Rows from block 11, named by matrix and row number. Each number is 128 + 32 x the weight over its row's rms, rounded and kept within 0 to 255. All counts start at 0. Numbers have three digits each. After the name is the row's rms in percent of the matrix's.
# short0: shortcut pointwise conv, stride 2 (model.blocks.11.short.0.weight, 1024x512x1x1), inputs 296-369
short0.212 106:103134123133136162019148087069121138151106128079122170144086141131130100116124121123111111123124110111119155065057165122125162135022082118091095057050143092110095140110159124107087137128096177134167127129102094139139179040
short0.213 101:129128131137120145122115163125116135126131164129161112118112142137080094115137128078110148143128136053119110095115081125121151139135072134137138135125150086161133052103145115121098160143126157124151138115189125123091155231
short0.214 103:085138120131163168126098130097129117147121165162170115108126135124092103116135126104128137118107125146136106035128055111134171115163090151172146179123088059162103058105118113117077139121131107128095130138175071180104138255
short0.215 102:084140123136138155144104151094127106130121157161177150118135120122110130106132115109100128117113134137142117024113051115137153115153104156161142168110092048187102083098113124112095140149114123138064129131143088199109113255
short0.216 083:105108126122127177096118011131127139123121136097095163127084116135101109138111120117113044121118132109144142144095114127163130124088067113124118147072102056090116112083123124104049108131067074159195129129082141115087139146
short0.217 051:110109125132117121042117051044127134134104120092121126136128130129196096116129134123139067124119096081128139097052196139115172137026078118088116135029117139098106179110134118092113076123133162130147123132123101128141164077
short0.218 102:114077128120122156073172081071131137150107131107129149140122148131146117120113128107095053120112116094107160152122102126130132134097062116093102080076110041074111174125127124100087126126104133145188121128075092076076183051
short0.219 110:117121134109131096137105145161114111112133186124169158109119121140083110133154119087061099132131131119124124145113135122136118135123105139158118159096110048216099092100113125101073096151124075077071121125020131202088133197
short0.220 102:077132117128153184132132127076128138126120157155132156126128122126105119106141120128109115150122137148136119044096042108125173116137144153154143196106090074157088083108086131115071134152109100134087133131130088242109123255
short0.221 126:127138126133139218039110076075122115136114126059101206127102080126132103125099117122117104137124126102109158091095139126129118123043068129058096066067146156135103131111143129111079127119102155136126135119051101145165138058
short0.222 032:095144122114138139062124066193125145134143145087135148150154122154141118142140110115121152120138111099114135176052199140130166144055154090138121129045141129121134101138134126137059069132154131107165132125082162165125216176
short0.223 108:131132129126127194162120121131116118133130183154111121124123156126072104100156123068114143133121145111131135078117064127134137133147090132161135155120152072162120044089151112122110155124141139100073137124123090185088150244
short0.224 132:097130124110124192046135125097134120113130139100070168120115077132064149108102121115041142114123115093116115047134116125109012139106089144097090068100089157105122147125110117105091082107119097142109141110102092077064117022
short0.225 098:133178128127121084139190092106133113140122127096096096115135083121199196124119123130214108130122130058141186071123082131130081176163205122102109077090133183080096147155166125145167157125117109117135132120091098137155084041
short0.226 100:082139119128148198129115163092131135150108145192143138140144112135100117118124123125113155143119136143142106043096039111133151108145126155138131185115097065143093074108077129104076122141086126130108119130160077195110130255
short0.227 084:123098128146122096044094096106132131138126137126141132132100155125158089113120138111091108121116104104102169112096173124124087132084048142108122154093094132147131212113111123095074115122108132155197121144149074133058144142
short0.228 118:110133134102125105100113093098113111119128114107120123132128089159180114128131134104126133116122091116100195111138215111111022125127086133072126068100060131095180200095111124086152124123117087135167124109081136027115150000
short0.229 106:127107130134130144111137122148130135139128175152100149094103150132080126091166125082106131142129132100116112031086108123120105157085070113137093200106151095173139071113132128107094146139139152105108130091192111115101183202
short0.230 043:141097136127125118104114024079136117138129130117132142126108134128163062114114115131070140134137136111107136158099152136150109109085078138124148185093120200185124119103107131123075079138114115148071141146090096208083092075
short0.231 149:129088128116108104092120126156134113139122129092044099145089077170142131066117103120062211142118141114123137152146104145131064098059089081071060074088136134166200140140116137121134105117117097159131133105080088083157109026
short0.232 114:147126129148130176151122175132127136152141162147120077125116146119083108115165122070113176154124159133120078058105124126124157140143074126142144120142134095138138060109166118107095132135127171127108134116161093152089185255
short0.233 128:164127128107124078106069102102153118112142120111164125128116100140087056143121120099007164116113123085099176108135129130121013127113059110140156095129128029140169160128129128129033114110136121128126136111144125067088168089
short0.234 102:080156113148142172144109127097139126142110146157139113133128120133093127112134131109126140131113138138131125066097019114138175128143130143174134129100094072176098067093120124119097123139130091121107125131163091185083165255
short0.235 121:105142132115140225073057070104131089106138138080034181108112075129090107119096127119084125133122126072102113061132090127113085108118095167098080078109092163132099114131131118128099110107103104145060137115094108119118131004
short0.236 101:094128121152134162131098133088122101133125159141167125134117121119077115108130113079103120125115137150136124049117060124134161107147119155177137141100085033162103073109110115115082137128128119114061129131160083196100130255
short0.237 058:111080125133124130059127014112128123142126141114188094111105132127142094123115132115082055133126107119120163195103141130144134126070098128116115103062086073084138158120136129121064078136071084157130130141108104094075141137
short0.238 128:093122125114136232049074104090135104105141137085075165116104080130072127105091127116072133125125126066114109062113140126113034123105090158100086061102092167104105141123107117122063081104101099143074136119111102084098111030
short0.239 069:107127131126134124076100178117124135134115165149179082129120116143043103117127115107128108125127131123117100124081134129131105141086142112149120123063128081186103102117098129131101124136100139119171130130179116072096155234
short0.240 124:128123132122127209074090119103128095112114128091018228101100097120088116137092118140091116141125127085126145065128138126119082133098067144090087059100135119116102141113123131115105110120137116139091129111051062128107138047
short0.241 153:122082140130131158132177167034123155145076132149099093135094171123136127137133075166099181113119148126151109121085087127127060133195145091146124184105154218070093124148117133138113105120098132136096114127146084041093165038
short0.242 098:125100135126120227084134029114126147146118122070070175127100105124145117137103119132114050128121136164131163049095133134124180144066037115145096074071166086103133089104146130095082080132137149127084122121028128121117152096
short0.243 126:108128124121137243105088108105130110100152139086068178110111054123063110101101130113057119123123140073102099072126084123108050125148083169104089084117077164107109145123123114131081097094117106135076137117089132087103134011
short0.244 076:123062136127113192121107091088129141136107141072102132118104118119138095135115138112053085112104114117121113138136111130120178130111039102139120120065086066098103095107144128124052093138147122129167122137028087048052116097
short0.245 069:146069134131114114072114117108146136140127136146092124114092139119137090101117128122079085125126108107108155072133114121130093127116058145119120184141157153078142165116137124138053132131099116140142126139140092140083120102
short0.246 037:121058117117105070114145147054148104125135121129174068118123116104134108139106136109072108113115131099123100206130095136146045116109095102097132112099089206163157138116142119133060118133111122114160124146148049091111075071
short0.247 115:113117124122137212060141096075129133141110126083085183141087120127087121132111119119084073126133122111119155104095144127129148128085053128090107071076163126082115138111153122094076149123087173137128130124106107129124179079
short0.248 112:171109132128117171151142153124119125135142184132120095124132166129071119102137124072094131135131139081139129035111091128124103153138106117142126162131134092164115059089114117115116146138156096105108133115148102140083166236
short0.249 063:106101119102123132139092036126116111141130137121098125119074126150122102146113120140084121125129126062115146131088146126130079121119062119102116178093140053100122123103137124148071162135076140130101121125163127115122141189
short0.250 059:098114125131146112062150000101117130152121127084123141134105118137160078127131110137126096122127116088123154078080102133129150132012123126134109116029143115124115156104138124091069084126058144135104137117063130141126146000
short0.251 135:120102134122117202071134130037129137135127131099138174125135132128187098117139116157082145142107114128114149190170170121119116106078088109049126087069058058164123119137135125084104094120134134144183123129076042155136117092
short0.252 149:146102117145118132000062110079137121141143118089126118109100144135142125136115135123148128136129108116108184083110194140124106095000096132065082122066110132124132172117122121119137105108149131147159127121200113110142110141
short0.253 110:111118123129148178142144137072128130127129143157165152132098133127056118112118107073108150143112117161141112057111062124128163133138102128172125107118107030141105058104141114111135153143109166104115136132158090195119155252
short0.254 112:147090132109109015185159127085123124099122142119054042125137100135147142124102117117127095140114118116124113138143032128125062158153154145156119075122131157046145174109143117160127092128065098127113143128192117103109088057
short0.255 103:106136117148134183130094132108127111137105156150151123132134119123091118113121113104113138144119148146146116071095042112129184112146147152177140150099082060161090078097105125125101119141128095115099127140138083213097151255
short0.256 041:126124136144134104062102106133134153131126124122120093129068137155140109098103124123101116127131112089071158122098089127124052132076055143116128123104118087121169205109146134152071122126105167177171134143139143057064116102
short0.257 103:091150124130157170135121127078129141158113144180159129122132115127109128113122127124127158135116133146140111031091044111135151117146118139155134150130082046184097080100102124127091130139113123124105128129162080163097147255
short0.258 156:108122137123117202090119113093128112131114131103143196115134091119156106097134115136086157145116120150119148228172135124124143121119094129058129034073050069156101117111113121075146112126164116153175120128059056146116156099
short0.259 089:156116133119129161107115143167123115129121173094094105110087133134096121115142121084064094124123135109111145130122141127131078149115119122161111096055118073165118085127104131101058070131130083072102129136046096127091134168
short0.260 089:120128131124130154073113134135125145132129174152178075109133133137064103118152121101108122133120129098125119110097150120118067159097130098145119141069148104228102106128087131089065082128122134090161132109109112084087178240
short0.261 100:087140118140143192120116138101127130147109155159139129126131116128100118118136113115114134143124145148139113066099034116125150105142141162151137180102087055167093080111089132122092124140103092119079125131121078215100134255
short0.262 106:131118123112126234154055042139132122120130140130121185122091130124090105164130112120093114128122146091123150109124182139129191128148081130121113142114218017123109082099192125105043157140070098103056127120086189182102167180
short0.263 109:120142124135124203151134151115118130124136144132131119141142146115091122111149108083095121145119132100133105056104082109126163131110134133176146143101131073180085090098129110113116127154140112156057130133147107200094121255
short0.264 102:132103129129130131080100041126121117128112130100126050141134117127161132096135120131136054107139134107130099077157082135133152130086120132102100101097132120202119153125149117135117120128116064152129121128097098138136113063
short0.265 029:134148143147119048044128098178133142127137113112121096132101154140129101123108113122166141117144114110106124143048154145129097127032110151084107121036086106142145143134182129141063057116163162160194138126136155095125129137
short0.266 087:132097136117134174143092185201122117127136170107147166132112130124080116111135127113038127146111122126113148132127116120117103137111105108161113109081117022155118094120105132105052119148119084110139125132021122133076157219
short0.267 104:087141120124148181133121149107128129141116161168123142126123122128103121101125114121122134137123141159144113035106031112125146111142132158145140173102092068154087094103098133109090121150094103125102126131120079248107125255
short0.268 050:127071130136128155137102073113136150141145132151101073115102154114091097113108124136051101126117143152108121162153068135145092103147092118095141172110057099081141115129121133141063101129088098148127134125146066081065067165
short0.269 047:130057122131115107108076038195146136147138161104149129121099108115129097121161128121057074124127125107119150131111098131132136143091111120164121150089115150131126107116091139098052100144103066111103135159043049141076121156
short0.270 151:141107123141121082000065088090154093129140117093136101124126127139100142144098137105110144125132133148110163062088198135120085072000087111092085093043117103138153173136135125123154109114140118108150130134164093157152144135
short0.271 101:089140121137152192119111155101123131147108144180156127131124121135095114112134116126111147142117138154142107042107048106127149104142135157144127194108083057140093075110080128111075121140097114131096120129148071192100117255
short0.272 108:092144115131123124151087093134127109122113175125138096118082129128055128111148130090117114141122158080112103080099017116140162163130093146182127137112130084197117061077151115125120126153113122116086134134133107218089171250
short0.273 038:122046130136118114126129095112145099132144129118087074121130155102116119126115147120092085126133114121119149132140080143139107118123075115116139094082083190110114131111156125142067082142092135119156127136152085071098064077
short0.274 117:120103127131116125199098139147144124147133170158144114102103144121101134107162125052113123145120144128107128061120074129140133132149044138163132138140139057135154048070173103124106139129115172104070143113089080203112164168
short0.275 081:100096126123117246106094011146129146123136123068057127119087110128135105144110117135095103139125151143129146150103117125133166125108080119150096085072172065082128084107139138113047096134090095132095130119052140116070163120
short0.276 066:108064124123117141163113131088127126132129129113112087116115106128088104117102131119058051120118131101116117100138080132138156112159065099125145099145084117094137128086115125143092061137164120127111124133146118088112126143
short0.277 115:099100125120132216085080172116126138117115131138107174133093100137111095153118121122086127124121118100117114089132143126118135107114055109088098047085146134145101083105157131092050151129098172125110126117171099136118141156
short0.278 132:103150145108129105110139140097109113105138118090143124140129112148251157114159124119137116133115121117104120197112255124127056127120098134059121047090066058173125164126112138088152157152137108138132105123037096054138101041
short0.279 073:132083136115120085080071094072135127122137132152064148126081141125138096115122136148077112128120117108112151094106072121128110140086086123125111164123140098014129116124126118151043123132102103143180122124170093123049121125
short0.280 045:117148136115117105036074090090105139126122158122108073078103074146101104098118122125178077141136136104140044114068173128130017137073126124154089120049121111164120113114132124157095080146095093135108118141174085131093144231
short0.281 112:127141119127121220134166131105127151112140160145112124142146146130084120110152109113127106141127126154136091106084053116119159120119142148161145193116090064145073074110136127090098133151115126140092130136144098238088138255
short0.282 101:077159121129150160138112145074130132159111150178165126128123123128095125114128131098123144123110131144134106054098044112134163129150108148170139142118092060156098064102107115120093129133115121125095131131158084184104149255
short0.283 103:130089126123118231103115097137132126139105122069064196104120112127115117134103133128084086127124112163129138101135071126123178149075078154102109078071131106109097073106151129115070127118120142134099127115063112141123129000
short0.284 118:101153129132124143101144107092132155161125166159114111096056140126087120106157134081130135141121156120106088100072068125127146155088082121164125136129137128144140067091169116135126111146119198105148128103162098151122218243
short0.285 064:102169125111131161108078095107121138124120127142059116119140119127061189126130120116214123152133120154120136126096078124140052120128133124122128097141136107037115144110098122153208123143098178136152132125146169122091203151
short0.286 099:147111127112115165101069039116125115138122140139133153109079154135059131145105120115090097124123123105111150168113137135138129121126065112099111149079167004153096111110165119108057166130071114095109116119090114150095171200
short0.287 057:124170119117129156077056035136122143133130130127159152128093112147136111165121116118144144127136117093113124197102216135141111127095175120118121134047157089139110104121159132100141147138103164110208126116041129192114154087
short0.288 061:127030123140120092160084117085135118126131118106112068115125132121142095115115136110025066126117136124116096155136091133138115112153055106127132145109089143064115139106144124151065062138114118117118127130146108035079114186
short0.289 131:113143117090162113154153112139104116158119123115044148141162138135095112177184129123101101154144130156140107102135100105145255131131138172151153112129163070177157070105061128108139126152101059152063143110129139088104117194
short0.290 050:113125121131135128082064054121123128134127148111139126116082137155106077157108097125112174131122116099100144147062242134137084121051082137107126124055147084134126152128135124112095126123106132125140134115094145144097156178
short0.291 039:110100122117125206073081047088131147133125129135112137121070154158090069127115110111102109132118119077106124181060185132141064109085100142092110137076114086091125141100107132137053101131062096146094136118052104141103164197
short0.292 101:079141119136143177130108145078124123151119144170174145132127113122102125109127115109107129124117134151142112038103052118134162111145114144171138166119084053165098072103107117120087130137118125130091126132152077183099133255
short0.293 113:095195122139111172155119102066142146150116149190123119101118152128096132104133142076116144144111152128116091076086055124134160151165082114170140117126144140151137086098167112125116133137117166115134129119155095136100215255
short0.294 130:146127136134128102000070089106132118118140124114168134135110110160081094146129142104059149123109114104103169128118170119117004127028084126135118081090140048127170167140131137116089151124131104132157132115138131072104173070
short0.295 055:112084129126125179094091077058128136141116126100143126129104118134087112129105116115102049123123138105104095209097147143123137123077115114116131138043106080107102138109130119102070082136120084135095133144078105091058126203
short0.296 119:130083122104122227126034099153126098133106118100143222134113128127114123129131122144093082136119108115117161206132122124141175126127078132067134135106146042151078114106133130088045190125120153142140122121103138176125160097
short0.297 072:111055127132129199131104133091130140135116130085126117123111091127161105126112133119054076123122116092126114205127094124126159128117058125124131128075101110077118107125152122134071107129143155143145122124136088082054123097
short0.298 115:110117132113114177145143154128111157134118182165134109105093155128103133100155128065115128109128137112108104096104091126117137143135049105123121129127145114184149101121136117127089154134109208117135125101136127108102172246
short0.299 104:090158122121123155146111152089131122143124158184136113107137145119115121102136121068116134137110128149133107027127049125136170120174078146163152149123105093145123048094160103104100142132117127139114142135167084160116133240
short0.300 034:135142136161145084075095064180143117141134121113092114127099180149089079129131105148121118127145130104132140127084203127136160132035112154113109163048148181106168148149142123152037042114115177157147131122102170181120103071
short0.301 123:127044135120123162119158187102133149121116132082108131129113096136147095120118118151050124126112108091125121220105051115111121151124088126100117086119102117073137118105110125132046118126115155158071125138102062094086119053
short0.302 083:114068136122120166126074141066128140143110141080104129119117134114134112121102135125050089123113121132120127181126072121126171137088051112119134155050080104078096118122134121139034084123153125125167120125101092071038113064
short0.303 027:126042139107115142125155047101140102139128129100154060139133166108136056129123142136060104123126152101111139207103136141148087137131078123143125112119135123128145135107147120116053056146125122123093126131089124106110082091
short0.304 188:117103111134124159136126143108129119139128131180091094121113100119124156154123139136248117115142131081148117075112090115115150132134157115150101129067190240068075099121125141120183126133111131117159104123166100080175155173
short0.305 100:097139128147151173122102136101120118143121159132151116121129116119079127112128107103114117133130149141136115055106048117126164117145146155184151182096091043175100090104079124121077119143138099124071127130138074196097128255
short0.306 143:138104119110135178126116040131122119130133123052109163131096116126070140129129130143112140129133124098081119162140187144144106128127083143116106097088104046192077125102130102103094154106082118126109120130045154203129113217
short0.307 079:116068131124125075115046137122125134129125147112125089124070107147093117103107128127071043126136127136131120118105089130157107122098099121125119164093094072084119132120120131141078096143102116169114122145184101122072107154
short0.308 124:098131125108126162057158127114131114121139141100071143122110084133091131134102116114082122114121121109108113109151160126108004129114082153065101044102085139117159151105129126098122098104138107160168138104089074095081124010
short0.309 062:146097132123125162049125143168127115120144153107149067117117116124140108121121118110128106113121096122131119106110122137132111131043126091137096187046090045148157128147122130114089133132151120141159120131098108118143117255
short0.310 088:131077117115111156103095036097139120132117146121125172121111183117141094111126127114056114126111117122125184091119189123134136118102090122107112156083169088151116134120148125096066172135091062119178127131117145172078092119
short0.311 041:126122126140122121047127128149127142118113129137102127136134152119089093127116094119170160129123131106070133107099143147109089114152115145106116172107156115211100109100162130139137146123121139133134133155155092116091115147
short0.312 126:120142129125121218047127123055123117135131129079108205130113082130132109112090117127083134140125122122116144173113201127122098106068068132044105041058109098172117131092118130087102138117141134134117130121090064139141149055
short0.313 102:118105129126120033135068097191125102101133130086076186109154090116075120157095127124121151138118119128143131062162097130122097109146072139113126090128078140145097132120143133145134158124097105143122129124035123193165099033
short0.314 073:125059132126111138148116074090134137133131138090137128123098099123105100129112127102027044120108125096109117124117101130116164123149037106129142097119093077102119103112148127120065079127159122119115124136058097053073126210
short0.315 113:109112133097116209109116113149127156141164152141154219127097117126071142127133145098106124120117116134134121125159065114139132134130116168161139114095109123091149072114102108054121098133099121136056115177118145120122123239
short0.316 060:117108126135131186042160089130137130140108119123081128136082134149173084114146122137147077112130094049113160057050122131129140123022111128118115123030160097069158184155129123132070039126087159136159125127099100136146138012
short0.317 071:123073144121113126077095055112137129138130125124101122118113113136024107118098130128082085128124137110117144109110137133125077143081077114106126091089098051059122151146136129148059113140070112130148121137184080080070143144
short0.318 099:121138145110127140107130240133113122165102162152180058126089064126099117090140091145144174115112122154114137085110088123133131093126140162124137255103124143148139117108063160115121090137082141167112095160182138238167131227
short0.319 074:147171125134107114179130118170132098126126129107054141115163110114166160135109127128190122134121120153154144080143077133127105119171208096139128114161091181013134128151146125140186090134116115145148135124211134148166112044
short0.320 052:116081124123117205207136065162124134133133122082092105133127132127112096127110116115042055119114125106119125189140085136123133121187070104126140098151090042055122107109140123116058081133152111110093130120069095073094139120
short0.321 145:123128117108130171032150126110140121134128135084089144125102108128133161136098112123064163126118127110114109074141187130111035122060049151064081007101101100143109101130119126085121071112088079134137134113135079099074096055
short0.322 101:095151117124130185114105165101123126144101152186156122134108113134083095113113117111118149129120135172147106051111050114132152102148111162146133164110096067122103058104091119098094121134092123133094120125187071197101123255
short0.323 117:115087130124135106148104135178117119137119183105167095134130117132079118119126123092055117134124150109122097102092151123130082155078102141152146133100150083167100037097159121101038097141156100127109125128140119178061135202
short0.324 133:109136123122136237101091106125124109108148147086085183117125070125081105099102131122057135125127137095099102079136077122109086102156104158094093068123068162104080147110128115115105103093132096143080132121078119089126160041
short0.325 047:134138126129123138040100000133127140134132104091083087134100147140052092147131113137136127131149115090132163151049239127135134137027119131097111141069150143064148152156155106146075076114118135118112144121114211132163172026
short0.326 100:082151118139152155131102128084129117146115154155154121124129115127086123114135117111109131125117140145139113069113048115132158114153128153166141163110078045156086071109097122125088116146127109121085124128173077193094130255
short0.327 101:109114129125130165078099187152121130139110133098034135129072097132125123145109116135116100111130106137144140067083123130124175135078060110108106117053147126109136079120142128100088135130120166122106129125112098096110178114
short0.328 070:111058141133120109225118196155141137147133131127096085140100104122131100115119126119036117128126118114113115139109070130134083131183060122150138106190072096052150114114145134162049177137130124163136137143255100079117120152
short0.329 064:139072137122123159196081113157151103139141155108162106109139116120073085111125135129053109130140122084118133080126058132132129140142091137139142176156087128174128098107108125122041117126112093127100135153119091124089134162
short0.330 192:128109147093127143255169141100141137143050122165117089120101113118140083151141071150078135114116148090142128112104000115122097133204134128148071170101128131100129097158130127120074046135111122112108103139161093103255086095
short0.331 111:133157118110141176114157114119133163126121165137129134121130141131075100106143122176117110168139146107136101097094035108128147106129138132186133241114105065159075095114102112114092122129110119119090124152145083189075164255
short0.332 104:092153123129120142155105151082136114144127148168156115111114156120121116104151128061109133142116136157129105036142072125138176127167079132173145163118115089148120052095136108103099116129118143138105138132180078148102140237
short0.333 104:106122124139134170135090159123122101134111161161186105121102151124070111114121116077122117130102130134124121056118045111130172125161102146177136135106101066166112045102112112110102123129124119113073132134150078188096131255
short0.334 103:105103125146139187121100117112114107132125164111150081145126126127068100120124113118119141127119140123133106067114064108123174113134142134193143167108094077142103074104119122111081113118155119134098122137156085195084161255
short0.335 077:124109125124131149098090165175126113133131179131213113097104130140079092118138113097042146137132144122111138083106122123132106140110114127170126112078124067166105072102105132101069103140134079086095127127095145184054143233
short0.336 096:101074131125124190138115078189119098119126148124098148125066123145051171129139119128072114117124142148126089158111162135133159121106055133173108132089122044020125084124136121141038199132129126110128122132222154199061173152
short0.337 147:125113122147137087001123126048142111128141128112132157117088119132104113143103131121076200136123142099099154084084192135107110122000084098095103122084136089143105133128144112123122092116135170125142131132178099193144130162
short0.338 098:147076125117119227142075045190125147136125138127118184138076140144030153124103128141109091117118124109119117222132140129132218123122080136130116095083127044055124073103143125124045150125116132091100118128140161201083181124
short0.339 133:097107133143115116050135109167142133120116161139128094128106116133054127119107135173146140175132137109121114106094080120139136170048153129194114088102197138168098081090170125142115102124156113087151142102086128200103209246
short0.340 149:123118122142125113000072125056143098122141123111146139122091107143097147134093138105082190124133132168105140066066165135111060113000079103099073128060108131109156155132124121133105089114166135111147130125184116171151130111
short0.341 100:096133143100126190104110110097119124155135150167159224162101093138064123117127106106100132126119131125137137053125084100130157109138130154143148187084106103153137087115087135104119152118097095151082128123103108162136128255
short0.342 101:087135120136156209113118152090131138141112147170152142129131119129090120115133120128109137154126142134141114054108051110119139116143147161152137207106088063160086085110073136112079131146092102127083130132136072213108120255
short0.343 136:126108113137141182148112108115131132136132138102144216135087147135193082146133119122029191135124116087113186089149219136118134113141018112074092086147117035204109133118162116084081157127092179130125129117161149172118102195
short0.344 107:136083128131122162091086117178127116123128124065072202111123099120070135149102127144092118133123122137129138110146092133123117116092061146116096067105108099161086126113140133133119150120122109132104131127015103184166088000
short0.345 135:140127119112113255121090059169120111132127124107130138122098098127063101140123108128096114135121126141121172137158151133130229114131098153097118062109207052111097070105163126077027163130084091130089133124095170170103113107
short0.346 109:131085134126125228127087139147129106138113123093048203111122087124090101139111120139069084136119117130132148132133091126124136128132046140087106085109166094092091079121151131123067147121145137130099130122088106141110120000
short0.347 055:129062129128115148064090055111131133121144141136180128123099131138149090108116137122067067124109124064126158145131136121159121109084092112101136162064112020113110134104116130156071114135093104142193130116106089123087101127
short0.348 119:135144126150122168137107179141091106169117144119248213146121145138101070135101093106133189150128126111128118127105108112115175132117102124128117154123131073147121080153095141102134138150073163151102143125185119155095128209
short0.349 132:118125124139122189116070082122126110103134134095087202117167092122075112101105133086101125155125149136101110081143076122125149128150098124128122141112053192090069084135145128113072093098101115138133121111072126105156122119
short0.350 124:125130129124141198076036090104131093111119133073018191109106090125096131138091127141092102142123124104124141087122110126115103112089084153085085085086112114161069121115120128137096125119107099141056131116050102135126108038
short0.351 150:149117120136134127010094136098134141153145136106109142120084143138139123142125133121103206131132120132102162086138229136125096098000089130080088149102082108201104161128147109110151084102134176123124126128171105165169105161
short0.352 076:121052128127115181100124110098136131129124134087089142130108112125129110125110137119075067126115122105108175175145070122122160139097055117102140121081139132076109141108149122136064089129137146125163116126082082095075136088
short0.353 076:110064130116123152122096165104126142131115137099137092110107070134135112118108118118082101122105113057116115165140071129137191134099059114118122082073124126088123124120129124147029093132158150140148121128167086079079130124
short0.354 085:115091126126122146074127115076127132138119134112119144139099118127133126136103125136097062120120105088114136117099104130118176124097042103079110161074114054102099148121145125119057145131080142130150118126133083109104144164
short0.355 104:110128117120147196144124134090119138129113166124131123140128129139093136118117114137122129155117150127132101086101051117129155116127135138176137174115094095149080095114134123099087117151110136135094130144138075216092141255
short0.356 062:121050121133119108183109178118127128133136122101120085118105136119101095131115123117010049123123137119118090151129067138141154118157073102129141178137092081101124122128124128152062060141114124110080129141181087110147127154
short0.357 134:133115144127122077072099076149120120116138112119152137134132131154108080127136135088061104125116106067104198172112165127112038096105088131148162065105124011092153169129150141124075151124105098125147125123118156043097158100
short0.358 055:123119115119116167061064105162118136153140160109211144118084123150102119151113115114112175111124125112118132166085178129137106131092118112122129152059139041120110085113130133099109137136094115154177131132040130179091179225
short0.359 089:118048124124113165179141191142132128125123122092059112118113090117114133126116127125090114112121118138133114228138054122133122125144093119109141109087115150050150140122141124151074074121143128129148126141146090107102109114
short0.360 053:127056133115123100099099111095147134118128150120086067121104103117130103123110137127063119105137119087117138168120074134132144136111058122119119117117119151118150117099144125142023122128112127125146123136191072057082076128
short0.361 183:100096131129130190138104135086126133141130134176101105128124080129155134136119135125231099107134124060144125064115091117125152146137180118143122151065208250094083099132128132102162141135081141116160110128201108125177141166
short0.362 088:102075132126128158070103162079122120138112140072125135123082112116159115125097124139105085121126112129126091088091091130122133126056067108120111165048095114057132091121134123094083103138103129135112121133135076086082146143
short0.363 092:113089126121131236121093117112131131139118120091081199128114101128086108139118124123083097130127133129133177090105102131119166154112038120094102095097197112083093106100149136090046099126117147112129126123080118101127155114
short0.364 074:132126127111123157091116093114133130142121127120095154134114086138096115145108115145113127138120115061114151079093149130117106123080068111103105095072154083082094133125173126099075190134093162115057125119143113121125159107
short0.365 045:136145128137129125080154015157137124123115123136165077141077129132080124130120129130167106110126093087112146181057146137143147133037104150093112081024107123066150179146110138174050096119100120153171134121144145123127131105
short0.366 104:128113126124132163171099152133116111124141181125164127135133163127072105117131119066098133135123131073121127045121087123134152142129095139160144144114126039160128034086110110127093157135130083092080139127126115178092125230
short0.367 122:128147129122131119148157150079130140127129130102099067113132082115142176126109117143161133132136135053142125093096044120136116158207174119110138155108126186078160163121149132135140103133092115143072128111119105099119066012
short0.368 103:095127124157150174131098141105132105145109164126145106135132122124079131111122105094109121145131147136138114078102058115123166104149155154178140160089092045160086090099102130121098119154128104127063129130125086206103128255
short0.369 190:127110144091128133255168143094136132144055118165117085122104115121149076145148074144073127115114143085141126117103000116118094125210132127147073161094132137102123103159127126121072043132103124112117106141168089103255087098
short0.370 146:149091119156133132000080126094142114136145134128140138131091119149092142160102133102081213131135134128122153108103200138112108105000068122089081097044109082142125135133155119105170101112140128113134133120203119173166157162
short0.371 114:130167127125138102092092146142113186155122134157163193129130105126068122121103125098116209132147097191151129106130107125117183125107109119108149229104142087162164073138078170115116150164108091138036135127164103163114147193
short0.372 100:103116125143142183133095125090122126134121169124150122128132124128089117109139117097111120140121140146138117059107052125132172109134131145170142199102105048164097081104112123106081111137135107124075132140153079226094140255
short0.373 104:120107127128151165154102132128121104132138181120114109119105156123052106104162120060099149132121139110119128065118080123138156133137096129169132151104133056139111037101135111115102138139143120105078136127162083191078138250
short0.374 037:126037124132133135141122002090137123134115120153115097141104164126158085106138131130087106113126118106112207129138099134140140126098061138108137115105156077052133189131163113150062109135064135127156133124103093120085114000
short0.375 116:119149132130137239100137137137109147121130132134135185114155147156097121116140110122123133147127146139120098092112094140132191110089147130170118213122126095147089086145128129061113069153083180166094131134089089154076177255
short0.376 141:137120119132117124011073067132125131116135113146133122145103119158045075164130152091101169114141105136113179078126163135119022142054080117122136035100122055092199150123119127110089146115115092137140129109158170039137186046
short0.377 038:095116121120116173073093032157123106136115122112097149143093118159118091174109127120121136135111127074124141214068179124148092120083075143120116156044136102114127124084123131114089053120124129140118149127066155144144185097
short0.378 104:094128123136155211133124125103128133123122159145152147125139129127117133113138111116104117155137151138136119067098052105121176123131139145166151198102107062176080107100085132124082139152108079151085129153124086223101123255
short0.379 079:121082124118121139099083030144124126135114143140163151131089132135062114138121122115067065129122142101121120148107133129139112117109105118108102155073103027088106111092137126125061141136096066133135123129071099109057110222
short0.380 097:140187126132114207161176122144130114127118132097124132103152077112132189151106119129199130131126125034140208088079088133135033164136138104101117066074110127003107137131145134121188157126138130137134139129077089094107100039
short0.381 069:124051134132103190180124180145125122129123123105112123121104104132142095135110128124053121129118112145139094167141068130139147108118080138134153118085081093043141111107133118140053052136154139122130127140145097104110137186
short0.382 193:118104118132133165118115153118126121141113126175098090107102103120125165165137146134235113123145142105143112067111096124118143141136146119146108114077176237056074100109141141122165103135128119116150105125149103092154162168
short0.383 075:117107135127143111022117059169120113145129164104132132124154124135090085119121110110095123128121117123119129151101255124113142128059130119162126097037112120152080107129112129093085079125147103105157134125082135132122187175
short0.384 116:112132119131169115132099151094122138142124145170115087128127132126095145116106126081108134152118137141123103056094013113128188117153093142159129144112088031184079060087106095102112115144105134130092122133159074218092133239